From a checkpoint of a small sound classifier: 11500 steps, trained on short read English sentences (LibriTTS-R).
Rows from block 9, named by matrix and row number. Rows with one number belong to one attention dimension. Each number is 128 + 32 x the weight over its row's rms, rounded and kept within 0 to 255. All counts start at 0. Numbers have three digits each. After the name is the row's rms in percent of the matrix's.
# v: attention query, key and value (stacked) (model.blocks.9.attn.qkv.weight, 384x160, the v third), inputs 0-26
# proj: attention output (model.blocks.9.attn.proj.weight, 160x128, transposed), outputs 0-26
v.0 112:166040148147103180135143061096206153103169204114165169181070099165118114157106123
proj.0 115:141184147185186086094147094128183134198082081114138105099155172112121147125149118
v.1 113:174115155136147173093089106064174141128117139069191214168064167092087097154079132
proj.1 111:092104145111116146131137172189121140122116084140077052100165154123207128137111123
v.2 089:098073146181141118150129134159126110132111209076144161078165135116177156181125168
proj.2 088:152150139169114113131130114086138119076127166170126150168138092133154161126120090
v.3 100:083124076078117120078152111156120122132101141148121108126076097157142088097110134
proj.3 097:103134167058142101120165150132081156106115123120104133084067127065105081078135160
v.4 114:091115210135115104134158116100082136064099158150130093194183143089165116132117113
proj.4 116:113126125120132145098168092142173169115121161120110182171140100191072175125094151
v.5 095:106127084059167147147184150093130123101135132131113130156161083166109159168164073
proj.5 092:095138183149170086123089109090150118164125106112188172186134121098111128098118122
v.6 098:099135203107120089147086115140117089139162169111095119098156116156150163111129124
proj.6 096:181156163187116094118192101111146141136149160113138201083134106095099106146095134
v.7 104:176071090123138156119159119150110173112163109090172168083179127075098138151135126
proj.7 106:117157111220166125138150113073128061133137144103082100114187129125185129111061109
v.8 114:141095177157131093168100150126058139119102086126131101217174119121117147112116125
proj.8 113:126070097142120125072163130190180150044078120132113126123118087159113094130121142
v.9 095:109085138100110145143151185132108129141050145164109079139097121043152128091124117
proj.9 095:177116158110109105098190141119108116126141131123158215146093111101119134134105217
v.10 111:137180094132130114147147164124109078102098152103117079169121199174114081096142088
proj.10 103:101130093191103171158099103101097165105119108107144094099112131140133126101088136
v.11 086:133176158132128180108164109133141131113090117062126143121103137202172125127097094
proj.11 088:148088076086166118151110056131139181207138140110119082101133135118151131072140096
v.12 080:138138099120144114138047113071145091117103146126130083185135100120135116160168090
proj.12 086:150097129151150146160145130175141107051129105174142058124113130137110104151115145
v.13 097:138153142130124121150098135137084146134089158101126115118144154184130104086117066
proj.13 102:104131115135091139160117105037141144177150153119116116160126226149140109166124159
v.14 113:167157104130097167091116165130104069121090135156141162124116131081081144083125120
proj.14 111:098112155121139134152161106147123162092138134165100083111109089192090115083138190
v.15 086:095158145151086075156099110173105067124114101133132085119097158138137163173147140
proj.15 090:110149123076115116138146188160098160087139166123176114080074095136098152133150108
v.16 107:168224071115134151122120101161114138120139135181107121078148130122075175107129151
proj.16 104:148100161102180155185088103180048085131124102124156102090178165168122107122161126
v.17 111:115137169106083084174112079098161102091126143116088072138131078141163149082072155
proj.17 104:153125124036117086131103110191161161166175114153130156165098117145133147139124162
v.18 110:111124135066155148127144127129108162136123110106088101123114104134150089059117177
proj.18 110:126097054101114170157135101174115141117106124116107071093133163098141108153101145
v.19 100:126150056103105109163131134102092102138118136143155153128103143188156142093167157
proj.19 100:173176144111098135097148111071105131192182149091126164170190185083116083166117147
v.20 098:121138126139104141101156119161146165125193194139149086145156185118111173189176161
proj.20 086:169126169218115078102084161121124160163103167112117124144113103114171105127106088
v.21 088:110098116110178168141139130150114117142114183084110131087118139071132134179152102
proj.21 091:150150161172141135096115147182095107137092171143121069143181136137123122116138102
v.22 110:173093134158143156121158145141110135119127164084133107112137116099156110141081106
proj.22 106:179165121154113140111136096108081122096105146182133140150187158141127147113125112
v.23 097:083142107115132094141047177152106083109100097111132115190069194157123165138109154
proj.23 094:119114096150125129085169145159132094148138158188100086194119089139152119167090151
v.24 094:174112133112119104124132094077086097208041134102108103083115162101149168130138158
proj.24 090:179182128151137128114087114086145115124161145096094085107177074165071139113122107
v.25 093:096092089119158145093079079145092117171156118119176104135122175148141090099150099
proj.25 090:101122155149118100098072222102092154117187156099157123128174175127111130130149057
v.26 107:120116112119174155127148157103130138156103058116113109130132115069174110106097167
proj.26 098:113170151085090069092126136102102107163111089099115063081214086181174088104153195
v.27 096:124146072155141099153174105116146144104057066110118115183124092124129115111128098
proj.27 093:113178123068174109149135150152190120130122141147156103155137104128106121109121129
v.28 094:128090130108149124120132121107088182164101119163143132141163157063152154164160111
proj.28 106:144108172199171120115147112090226106114143123143170184181144093154137158144111103
v.29 105:129080126117109137142142167151120119101115145143121096110091108114140081101099165
proj.29 098:160091127096096174148125108129128117178157127088127236072105170077200153151119117
v.30 103:145115132112130050120097129103128108137098058137117159095139066017143146114120086
proj.30 112:155119118096133105121181121107158169103128109115105133102148084150149148108116168
v.31 085:173061099109111176129112109102165093056160132098172150100125145125168106141124098
proj.31 087:116178102137137101133139151088082129148177124129143145064168147158147123126097055
v.32 100:148134091185095100113125206087147074141169150178118143148170084090127113167141124
proj.32 104:172066164107140119171207131164107149038133134128104208114084096146130107079116120
v.33 093:114153128102158140144094168081184140098096150108133201099069124151143179127133124
proj.33 091:129141148138127085115161174149119075149097157140099125178140176051159150101123120
v.34 094:089067150091140142083139126159155108168131049087093159097142147146063123139114135
proj.34 100:091106101135093065147181096161120140123099136125184121097210127139127172100114144
v.35 097:141105093099092116181146182157143119146093095147156065126150153227101118211073136
proj.35 098:136124144029145101130087195162104116106141094157176077130141085134122095083149106
v.36 099:120137065153121063078110146150130120108114145160145158151137202168122095146114210
proj.36 104:172112124134179111130141145132139166165187122128131066153157169100123155141173128
v.37 091:100115094125164109137153152111137089140120171108031196121107159189169114096131098
proj.37 087:149144148107111187080128129122138204123071117105135112092130112108071147121150132
v.38 108:143089136107124118149041156129111131159088129115148115064217164069199111114178091
proj.38 110:132121112178056145074125126074167171112121120124146175165150138096173137122138187
v.39 104:130207159140157130128093143101127143126123129152100138103159202107149097101118028
proj.39 099:161086153172096107132177148098125170189112136126106168149089135187107108155179117
v.40 078:124067159122149195083127109132148165170137135134163118108123122177134119150157142
proj.40 086:108176197128090086081162175118035114084137135117202176141097185113114105129111175
v.41 098:085121162081151131102152128115142104175126146096131111123099140246154106035121123
proj.41 104:132107112134085096134090142139164101118114133141167130112066185097087120123150164
v.42 109:120206135119118076148091134196105065128136127100124112085071121138132098104133161
proj.42 104:145163190087128097139194149151103119141159067102149199085128101114112122124110137
v.43 106:130198120068053138133077080095112077136175140152147099107117145118130097112092141
proj.43 108:136096112088153144148108105111077176130162088110114151089108097120122131132161134
v.44 117:087153133116137107086163099080147172125125135069152157105108151204138160141136126
proj.44 117:145100137143180115130135118138158112185101172129192073114140192146156169085071101
v.45 099:187194177115138119143100099127116112104103132092151121148141172121184198098224054
proj.45 100:152193110135135135149153126074143155122175140081130131123220144149137121088150132
v.46 092:202103184131089123161145099167083063102113151106080119069138111162164158195164153
proj.46 092:093122131109158120141140094060178196097146121149143136123179130103114147105097125
v.47 101:188143119142156098146126188095114104086155160189106153126137176144122142121100142
proj.47 096:125121096222137134115129200162159160174082129119106102205133109114100175155079131
v.48 089:122111112102165127140174097133146123135182137122163120145126127132104153192087182
proj.48 095:115147095139140105147165099134157115173110137116133081158180116119165137090147106
v.49 107:181068170124100119157109118113119127128172172122059200141152101156164147172109115
proj.49 105:171167121102147159148111147099174144134076138098099207149119116109142136151116084
v.50 077:114162085087130100178113160150128134155161142128169119102082175131131128175122197
proj.50 084:121136152160104078108058176154147160131150091168173123100058162141166125167127094
v.51 098:079139148130134097116172158047168114121066111147096143174122119125144109083080147
proj.51 101:089067111085105109125125149142122115154102100109152126171131106160079098087123165
v.52 108:080112173128145156099103095139119097118130157147099137151137128056164099080134076
proj.52 097:119177108093121097124157169141058113138048071120182157174189088173112101135129153
v.53 101:140149080106112120203140097124098174154104132094146062125076123111126061110109135
proj.53 109:178153160176159127113078086103107101131140092148175164079145137100108141139104172
v.54 099:099064090073175186157163130136177113101138150168144125139137140213081033155078127
proj.54 096:148123092092112176138138109161164179131157143121119096114088209116084164124139086
v.55 101:097148136151130095167139077150132156166103095095072149107135101150135137120191082
proj.55 103:110109113150063127086102106117117109124145147116151193135064093066120091159087124
v.56 090:158100125105064137170132130197112114059131120100159112091109102139163137165095216
proj.56 097:128120094114180146153086082152200137105142123105153052138146141146115120145124112
v.57 106:103147138138200123108103113123103130148118040108111116141161146175131149101142124
proj.57 108:107075120075096150117130087176121107091122150126103091196160110143146128140135137
v.58 105:098120188129183131167115216103125134154105170139112128143144156050088135177108109
proj.58 103:107069140212074110143162140105176119066070095130146126155101064165130133167103131
v.59 092:077116119124119105089099118183138127167134118099165125133146165067111171115133143
proj.59 093:100068109166123131089095136103136118144167145144147125142117140130154177130093130
v.60 110:141133091121123224184061092135154147102121095141159102153081172170144183108170079
proj.60 108:160160129109163117101074195135161082171160143088175068124131102102108085116122137
v.61 100:063153178098082101175139127098142149082151113129142162111128116119119138114105192
proj.61 097:132151173092099116165138081150152134184110110133171186062079128142153151156167181
v.62 106:114137098126097090107145104198126093067204168128145131120126071160119130115093192
proj.62 098:131076116078167149128120152087164125184168128156068183155076127096133088176115145
v.63 099:102170112106127111090139126062139120132125078111159087112123117192120102075064147
proj.63 097:112129101078122145162052140157111134201135124145101160125064210116112107165131156
v.64 108:196122146161142188137157178096107126097088097123110096142097203134096127107105117
proj.64 102:166195133117145073150107174098189153071154152137134089167107128152114153135161109
v.65 103:079121112128112148148127109149117172143039181134153138119191157059155074107160131
proj.65 103:108167109122188158113135118093086215101144092095098121189093149164101147106142143
v.66 109:156178097106103136114118181173154144087089115108061109148102122082107128121123132
proj.66 108:140160129177125162157087131185147118096070148142179128125121119158125116142147111
v.67 091:150167055107148142105101152153176143124094154164157090135121187065108165051137177
proj.67 098:153122115160144109052133174140115202128102137121139106109193095106125108080118131
v.68 096:142146139140135101169117110178132126148099119118149092004129165240070144181125098
proj.68 097:113132131191157161150146128077193162094165116140158120109043184078111083093158163
v.69 090:121094081147086145118205173068151093124115146122121111146177139135137121129121147
proj.69 094:139131097095126101157129097111174134132136141124095027182104037116091096124126118
v.70 105:036154087186157124073108061116137146090170128104152103189129128120127153148143125
proj.70 109:119167121104163119123183140133041164134086116128155151133169107101160135146127191
v.71 108:100149120114087132124120115153136132143152131114118149134113143157152173034189051
proj.71 110:120154174131121164153142120147122123047140144148090103159138161134162162177126114
v.72 099:148161096134120080125112141166087143210062063163158110121177139205116152146176151
proj.72 096:106105145095155135121179076057166127142134109150173114125091133093118081118162157
v.73 097:090121093131132061083130103135187133116216135198125082141123110117148138087104156
proj.73 098:131166107084133129061179125120123103116164151150171168129160058131107071106131134
v.74 101:133143121161192133113080128105142066157122076067152072178128131100156165155147170
proj.74 099:097164127110131137123164119225086133169090139147126141124174103123152133078157148
v.75 096:107106173125081077133176091130200143154117132144129189083135122151072103174112093
proj.75 098:135150139129173151107110134152082127151062118101154084110154079141144116148142117
v.76 086:103115119138091115139145122105089120084177180219085178146170172110158150118164172
proj.76 092:139176098100115129122181128116094153128163171152140156163156115181134116124145172
v.77 101:072124075105124136158159113133128115143142138136077141147120131128139163154126125
proj.77 101:120122126064185163149134193139165110190094130156129162125116077214095107078102126
v.78 102:115147087147167166149077127130080149132124156131106147142131114149048081151073123
proj.78 103:118112082166138098162117104126115180112178120118111163097177094103132114091118077
v.79 102:107078107152132128150121085094149125161148120156152176104117125092126132105151126
proj.79 103:107172115076153138188118150111110062156123068136095121090175088179079126103116183
v.80 113:179186096120149102111144154149148089143111162181112156108182185120124126172158108
proj.80 099:120127070121151157201106157122173103058098143150138083119103164119095095117125142
v.81 096:096117116132063173116165149168144066018131167115083119195163118131168154158091107
proj.81 098:149085131091149125157135193108105193184114133146112124189142103108100166144125132
v.82 102:133083106138151145132090095147118179164183107107127153117078094094107186063150149
proj.82 100:083199111143120128130139135125148086173135116137163191161178112100152135119125148
v.83 096:129127084154049146090148142155150126145119147118126118197086106071102145070150153
proj.83 096:116106120078192134130098070141126128107119107166185099155132137186105139129115129
v.84 095:109139134102110174145154094133150187166127160160133150079129124129071143099132084
proj.84 094:137160134080134186119146192137116118156091108115135170180123095181146123075109167
v.85 104:133204123182113113127066106133145147127202101092121114091133141043139093128131156
proj.85 104:132158130179160089132172123143131153139124095155135153137084112143099190109168116
v.86 099:102162052114097188082101074153108110110076160101135146130140112066084094090189187
proj.86 094:131099114125110110140144116096136126100156102155131133083116153191156110087118109
v.87 098:149147150128119123206143135088149182103183104141056183112117115072162134128117099
proj.87 094:161130134181073144082086140167113142093129131121152185111175118165115087161142089
v.88 103:157144124099123106167100115090131136127104077099119153123088097124164102154061119
proj.88 108:135143099185134119137114101164106151151130128145069157062151077088160142123109104
v.89 095:145179147134071137121168059144117094076119135161102126065174083185135123151133113
proj.89 100:128076133119116116141080195068099175145175118160133164137026105166091129112116153
v.90 097:132140160180139092174117173147194140108131116067059168110088117163110127198083143
proj.90 095:104149109158133143178160120189155129135095199110170090105108117094126171176119128
v.91 107:118178158120110171110132180089201132148091122152097130116166094100135052112110063
proj.91 095:173149141184133130157138104153138154163119117088125126122136155136154173196183123
v.92 090:170166143118134143139143127100187146101089126161064116163132121157074148085116131
proj.92 094:121128144104116122146197155168180113074109109132193100110167071146174134096114119
v.93 094:111061152150163140145091124151086146154079116125162082075103153163071136135152169
proj.93 096:131169115203150149099181170080105110111149138136109129114120206133102121090128103
v.94 088:189083109116086161111133133107152155145120078157160087068096102095129071086157140
proj.94 088:079127133096130144112092110147098096132165091154094171156129122129144193037144112
v.95 114:127148106105162169108152144109131095186097079189134124201138126136159120144131107
proj.95 115:105125146084142110122074171138145133095138107087125108140110106099164134109126094
v.96 094:096169163179099122148096066140114123121167133089117125108125125111095157168195135
proj.96 091:142120154143118122169119126131135126138135162150142117035140193167125124200127087
v.97 091:117100123075176188085135150111108082126127091150093175107100130122059148121130138
proj.97 092:148186133115159044130088089176189081124128151101113090097090119151155143135164081
v.98 089:065187086144158115139125189123123089110113126094077117201139091139194067183095133
proj.98 096:156106150062116153112176108105086136131148120123083135082151055122075075103091170
v.99 099:080139145136111200110132086132114147152045155146124166057093119094068090103165092
proj.99 104:122127151114140131147140112102127127188082128115158121092081181115177127081132136
v.100 091:073136074120146196119125125111148137078140189151143078134085138118159106138161118
proj.100 098:093123137141073124132143148144142117077151119124168153152141160125122096140133114
v.101 104:083136117116085123140134079165080144103136093150141123097129129193162177162115104
proj.101 106:112120116153140148124178135100106143132103117112123182104152114066180102162150126
v.102 107:051138147148113149177197086166145148126104108105134078146067191192138103153104099
proj.102 107:164108090120143108150134088086154142159178175147109196176140140120109103173153129
v.103 104:191167146123130157089107117160112113123192131188114122164176147095188114150125105
proj.103 109:155091100101087095132167155136067118116149122113171114145236137092162157143135134
v.104 097:038111116151116133149109125136110154154170173127197232131141120216061104090115131
proj.104 101:142151172186171129140098072144156142143142117100125155152127153091142105140135094
v.105 127:143104142159086097136122179117187146156140085147130125073141142131103179156141124
proj.105 119:122177125167140129120211167119149123201106140144128145173122126098072090137168130
v.106 089:150182094085099180156141126123125132144173122124094163155148123083121045088151136
proj.106 092:150143132113139102165099181151104111102160108134128117134067138157141115099135140
v.107 095:166100180108123146147065111132062148177118100082134111156123061091090141067143175
proj.107 103:096157146191110106137145112116070089099157116095153129139152142109203114134135135
v.108 087:137089073169131089114069147100187123172113180125143144111147105083111238133117137
proj.108 097:157118140142156115136162091138122056143157162086064120121173070124106131171093175
v.109 105:076119116140120138134149175146160102086140111178108209091143097213077189175087082
proj.109 090:101152074068164155138124143135154134161109206088164106127089135080127116114080109
v.110 103:213133138113114135126151105162152161094149085165099155069119148199128085157105015
proj.110 111:127117106089132092161126183160117157104120090122087081097055154069183152120094105
v.111 094:182154142109134169126069178058123084128068092125201071113175074130096088108142149
proj.111 091:123041186141161127175104027094117127122094102109120146085131148096124156114125138
v.112 099:107144153124117162128215102088124142108104121087121143138134122160134155110125123
proj.112 100:131124129037142081100134131148135172127139104088159091127112140136121128137141142
v.113 099:160064106112150129117130136113148160173142068112139149159092166104087143114143067
proj.113 103:100118171073148081168122145214123090081090117099144077129163115117149110087141088
v.114 083:104180121131075134081114117148178131188202103175133150144149141086103165169121050
proj.114 081:171117142119143111127143149193091089102141186116157089145121090118171115153153104
v.115 100:135116147095133151117089118159103127210096083105162121183081111133167071133136111
proj.115 101:179108172077135141153138091134097109134108146104061166104157171087122157095100101
v.116 091:143187156088124149117106120083138154153139178107079122102107166151051058092122113
proj.116 100:176146152210161096123126089121161118100118121146150143143136176083196128131111070
v.117 101:129182110132156143113118168091167131115125174117142172147100107117083167070079121
proj.117 094:163125176118126120141096140177187095112144104099157092086141093074139175165155081
v.118 097:148176171136099150109169120137069095090164084154146185151118099138199117162128142
proj.118 095:126133120082129118152157115126091062098108154129118151161071194148107104138087108
v.119 089:133094170156066131126134138166138127124165101200120182084148140179138118160155134
proj.119 096:111119180052110099152146126177104118162143118079149108104089129125101106137102108
v.120 104:137190129112127124129116091122153120115137177162114160184112086120178141142089096
proj.120 094:157076132064127103162117106181130102171138127149136165185170087136144106067152153
v.121 110:167093130143151140157188154121138155090141096101088140107098122188123126130110118
proj.121 113:121176125094102156119130093108076132157141104161130101086135118141132128135164100
v.122 102:100133186121139156093232112118095167118100115134126151132068097170129167127131157
proj.122 103:149156108089182182165112146090157108144089124138119164142104124101140093129127126
v.123 117:197167120131122061058116112127103118143054109112125158076166121103081131084205158
proj.123 110:149116105120123148108148104139177151110134133140104141081097164130108083093154171
v.124 096:147071110094105046145100155158114120182099160098110097099186153055157113106145116
proj.124 097:091126141130149159117168136133048110126108116097119074161103122128100149121169154
v.125 100:144060178089140141142144103101184139088151153140101178141176092198105187119082064
proj.125 093:133153119150144120134099150140074094165078130090156061173120132089158106096140122
v.126 122:107166180165150115119155142137102140103100136098147130130112121190103116157145164
proj.126 126:122117128159115156102076105124167178142127144118103133118118134146185141133106119
v.127 101:128137105130132125107150123149088090186158135096121092150108187117152067111205191
proj.127 101:134073102115106143107100122148130109113131097142171135114138155208120099112070133