From a checkpoint of a small sound classifier: arch transformer, 56.5 epochs.
Rows from block 8 of a small sound classifier, named by matrix and row number. Rows with one number belong to one neuron. Each number is 128 + 32 x the weight over its row's rms, rounded and kept within 0 to 255. All counts start at 0. Numbers have three digits each.
After each neuron's rows are labels from the 100 clips, of 14976, where the neuron reaches its highest value: "strongest on" is what is common among them. Only what is clearly more common there than usual is listed. The data: short read English sentences (LibriTTS-R). In brackets: how many of the 100.
# fc1: MLP up (model.blocks.8.mlp.fc1.weight, 640x160), inputs 0-159
# fc2: MLP down (model.blocks.8.mlp.fc2.weight, 160x640, transposed), outputs 0-159

fc1.361:118086108151179193118107146095124183190176166092128101137180093118123198128172141096103119181152118165153124120125138123170120101161146112135171100179150051173126098166154122118128084113116094068161121180113152155156125105131102081160075148137131151168107141158138103141154159154110053124202112089144137197108129096165127147116073122129107129129171088175155096155096106151120121112130123146093100116109124103135154092113084125172160147142190142175056133074148136101199124112195125
fc2.361:115181122150099122118084090128120147184173154118131156160131137146126121097109099162147156111134089153149093146180169171186159153127121099054104183145118146148152138083091123117086151161090167146092097207167093189200084149150176090130110097181067151132053134115185119151148106141121155119130141095118129151124108107197120148119113084122166118203147103159152108106156091144118113067108170157113123162160113133106072182121141124121142136145172119085162151123143212154137091080157136
strongest on: voice: female (100)

fc1.417:111134162108084129126119068164120100108120140139048090147095129147129154088135134113106103195104127104127102116162098144128190095170161142167158089166155153116149189150160130172187152110118116072140191124173125053115161156123185106124087086097096126095144144127119128098095057119107159090168148181143131230186135107089110103136121095131138108119121105174088100116080207093140112162097100077113158146153086140092091148101140133104099084107133144095136119098179116115163093134083134
fc2.417:126126155145166171131131164136143150114188152148169133129139159077114116071148105117180150162096116148114133062148126093168206151133164115121133121146124141116106194144108186128105100106141156125192131158045113095062116144118189115090136105113105142134145146107152151119105154158152140116079130146046095039106128143155148157096190151094107126128143206170076102168135134170156116071102140110126088092134162077132138152140104172122121100122153145186142128133123094110229110121167154
strongest on: the word "he" (29)

fc1.152:125133107138137150148110123116128094100164119110080069151154089118174048078138118107157085138101138140142085123128102146071054128154108130166073123201135187149206114080168108118104126105136162168140182121191134135138130147132093115138108165162144124149175078114125095108131104080125101158200144140155168162112109152128115134112125104165174136100116176151192167171116128115148079159143107134113046162113156115081176164157121108166140077125054113161097126094131090132165131133058160
fc2.152:184108144137142108082089174108184169115099129061142173104124111135116070155103104156102097107124119152150096171144102118158119129171047134160129167069104170084140119146151132114119051146088123077139099072152133135095119130137161083103140081116116095199069059124198130090144123106119138151136113188142086104123105151107110167140121127091086128159162159151090194255134115088116113132128124116108156122124124127165171154097118113109123141102124115127103089167111177141099090136109119
strongest on: voice: male (98)

fc1.187:042128125122081145109099105123147095187103185111129155137098102137157117128161121122104148156131102117107090156146137119120127056099089145127150136175136138128138149161097141115104088132094156109151146131167064069235110093111088139127072103147154113162136116099174133165183090147118125134117131107114184140198145094127110142071150131126151093072171125198081075164164150114158128120176149085140098089140130133185137165134074120119097097129107117141113119066156216107125151082194113
fc2.187:097175151138177152179167098094114153166104121164187136144163112144145039117214115141166155097133054162113112152171115133145147105136197156080118082089140111114131132107137116096129104074158111082145129062140139119154140155141160139142148172185167104166138147145176098112135170140124138076145108073157085104155098140147089097164084166093109156102152193152099148098132103186127110115107101119119152141107113125175171073135140099157117122134179104123146079077152123130101096173091208
strongest on: voice: female (92)

fc1.584:099110146164117156109150099120126177176144095130129172147128081116070147103129156124162124106124082118117114117127129166124120222110147140156101100092149134127107139206148125130206082163160148161126105176131154066107129143167214140115100099148081077108104188117118143100172112170093115140136096103093148118156093125180161141082086157122121110116157102118168164151154141139149115155097085137187097198091122119166164151087146112106150166125148163120125147042202146078111179134192145
fc2.584:148137186098127136122152154112087150096124096100102124203094158138110067116092117167140092152141122134148157123157140059184133136102194165115116115118179115137125124152101156163071113137123179127102146142169142123127113172116121131084107093130182135137128209140101158144157135144130103134097136195138138089143110148085156198090082186142143110121144073200082151136108175145169149129141121121156127120113137102145120051140091149116095116190134140094155216110206110151133157078075066
strongest on: the word "you" (36)

fc1.360:099105098139147096123101134137101127161149120164157105195162177137115109111131153158111117154182111081134090134152122148107152149127142135097163107153102151098154150107124164150094107102086114095152138082153143123087192104142147079108086157174091162140237129070166166121089154143116193169143126135174255119054093091094114141082107114173114132116082118118108143125121149130160095144113121069110146152154120175081180124126131087112129117128139222127128132160096110126153096169149104
fc2.360:132170118129061134113108085124091136133092155128176103145087132139096118143112120181113152159076168159085126128172159116113181179143100076158131082119133137184129133147128160093184143105142182148083138167150128177111125114107193129183144119139111100096047075151189113109113157119133109141130128099132096164125137151143149142210100161081152103079128160089078119120087130163112149091144131054167141133123096187115128111152097128150184142122150141084076230138175164133121097154104172
strongest on: voice: male (99)

fc1.550:175142090191171143166139143103222172116108098131132153075119121045127135136116114120139127114112083127092128121160088134171134103140088103116134047142106088159139146124188150114145080175126093192185164160139101081131151061131157114113098116133104143123124149160091125133170102115165132162164073138158159139104178124143131136138156102100117108081103080078135090114155101223139072130126107188041154129114108168135090149134100166119116155169111117125099119063125133094088129156100118
fc2.550:225145132119179130141121153108161152150128151145112125111098163134098144145058161088105132159142178093136116142172159127107108189152092180153085064154182141158142134122130095122115076160095020091157177088092129175128119128158163152103095109103104104090172130119081149148149088129090091141136139099112147139098179123170159116155138145114150152115176178118078152253051182114112132139130141099161123161125128106152100106136140116074083094127145104132139104126117114080107130126116126
strongest on: the word "you" (35)

fc1.483:069122141093126081143116159105117109134078168149141069105114143142132116155092152090170144120099107136103112133138167119089097122163125145122214154106133144085177086121114042189108135098160104163110155150134149155127133194131185118132098164125062116135127174136109142092112129148071091112145161183105108138112117175149122120097082182163096128126115080135189113194097185130139163161146154136162067164194152099143103107120164139108118107112103110128045148071181141093161140146131054
fc2.483:148165028098135114172134083182079116167164165121149160068155117161086134134123104155180163135125142135130151135109143177111096071117099136185111167100098145139147044144147172086100140132057181105107117144157167126160113174130127124122150195141105137142126146155087060179160152116052132151131132118128119144147169072127157168139160119177113126133073123157132186124162141152094109101143120086126177094109140141125084142165185095081090136154110065108126117084101109170138126084126093
strongest on: voice: female (92)

fc1.233:168101146148172171173100151135156115118129131120125161132150092086120112086137168117118076099121106080107191105143143203122191112137120155148133160162129135132133087092163113085111147110146045094089142143172159162188133135132133095091085084100131131104132179164102155107124111132081079115114092167092175111075066170116098106162099155144093224093146146109135146089160155099094128123116123135167096096114147194187101198152114149112127137133113138136109113055087184138066111102112100
fc2.233:130125092117128129092108125160175139157041156133100116121128160100118163219081104121134130153155179101171183132105075113125115114124171143158126133082123162128127112082142086087120168121136146174133133186134100100114105112120102130097113133139145139062105112118087104199172133132137131102124172155160135123116162118098215081112101142085149116123163088185081133039084135175126082090143097124160150137121141132081091146164176124129119124098124090142118173103127177150072196172211138
strongest on: voice: male (99)

fc1.382:144085121091224110148092189098152146119117099160143116161103155123101096120116146157188114158167081118120118080138102132118121114153125093099141055092134153077121113105117098122100143155161179158159091164104070072070065121152109160083076154102121124110118173156138129134101163121070082207105180139133159085174125098147197148165126096134176078140153119121099132114139144109192135095143169138145097184219117151147114121125101123120147114151124119121136122190127183087149147099134158
fc2.382:121178148189128136102055181153072100124176144091049106135143163125132124147062162140124170151133073119148143077128163127123175048104124171123153100079074158158150101112165104102118156115132115095154103135157137099112145107200106132159102133113117127101131114100060155131122016100103099104148131180121137093160085100114149091163147181139126080143057108173079138116120161110163114168142119119061087115153143159138111145116138075136082153171125124063098132154134117131135144124136140
strongest on: voice: female (98)

fc1.229:133141155171131118134128113112132067076134213137119164072182154160131091120109109157103128095132104166151100112138103093239090103178173162060099096143122085127141092131149068138078099105145133097142158086199097213146112112109115150131104118130151133079115169115085136117190115110088116115155122206106096189221143119145133102142133158124126074112165133151143062130146109073144112121076130101136146116164131110107154130084140116109105132113129162116152140084142117171126135085144143
fc2.229:152130038102108112084170128098134143164139077157164060113127106132163059139136146137103130123106197113123137157101141173159112116093143140158123098175060131158175109118116035161149158162102076126089138093172147115100127124160107105123135106104118134175190156173109138118088114093134110091166053141177150072133133099152136133159139142111094113095177199151175108179178142159131113127118114131183172148096125106152128127075120145115125111121133168092132124085146049143152130115078064
strongest on: voice: female (100)

fc1.473:149111072104119119115117119143143120138119073172199190159125188114115097098141087097090097166101155135130149091163142135106179099119112136099182114215162107116138108100215125170130148094096097093079091173133141117151151112084171086114171110101145117098153189165110194086139190138169130146149117201109135168142117121144097124129131130129125097164137127130112116163096110115151132123150121121176145125135125137242181123175117121092101066121122222139092124142125126148121171139163143
fc2.473:153124155107163105137115110161203139127189138173093123116112130157123118105110234147110112087145187140165156039106112191127120119125124084116132202110154141113123145107155125185147141095141125081129140139149145172089120144219153169124146149151106107172087076134142102157161183124112192143107136159091150150176076137130081198100089130130119112128138113132110162160116101196134107123124111106113122096160122160142138074123112090141160181132070127104129086106136137095052093134094179
strongest on: voice: male (98); the word "be" (35)

fc1.538:103165107131116143150103164117112097118097125164116170114130155138146112085115159161117148185105130130146112101100093105205171101098106106139113176095083120139141190129169079084111096104153068144121159148122086148182125131141116104143110141103114173102141186194163116089129168176114083101116111118123161116217136140071131091087166158137082114118100116106101082138119127201101126174128113150143074083120161158147160106122112132084158081211128144184115069080077105100139061094171151
fc2.538:155129052126093095200118105147168112129133126132147103107057142118133164069161159148155132120122146123122128178074129153157129127155132060104142084107079198148101133117177198088112143090144133141144114149189148128110129146130119159137128208184105109082131164126148174170119151144148151141144041162084107077113149121119099159129114125105075109104086072157097185152191097058143146059099126131146127146113113068071158099163152112118124125118155118157166106137111128116126135102165067
strongest on: voice: female (98)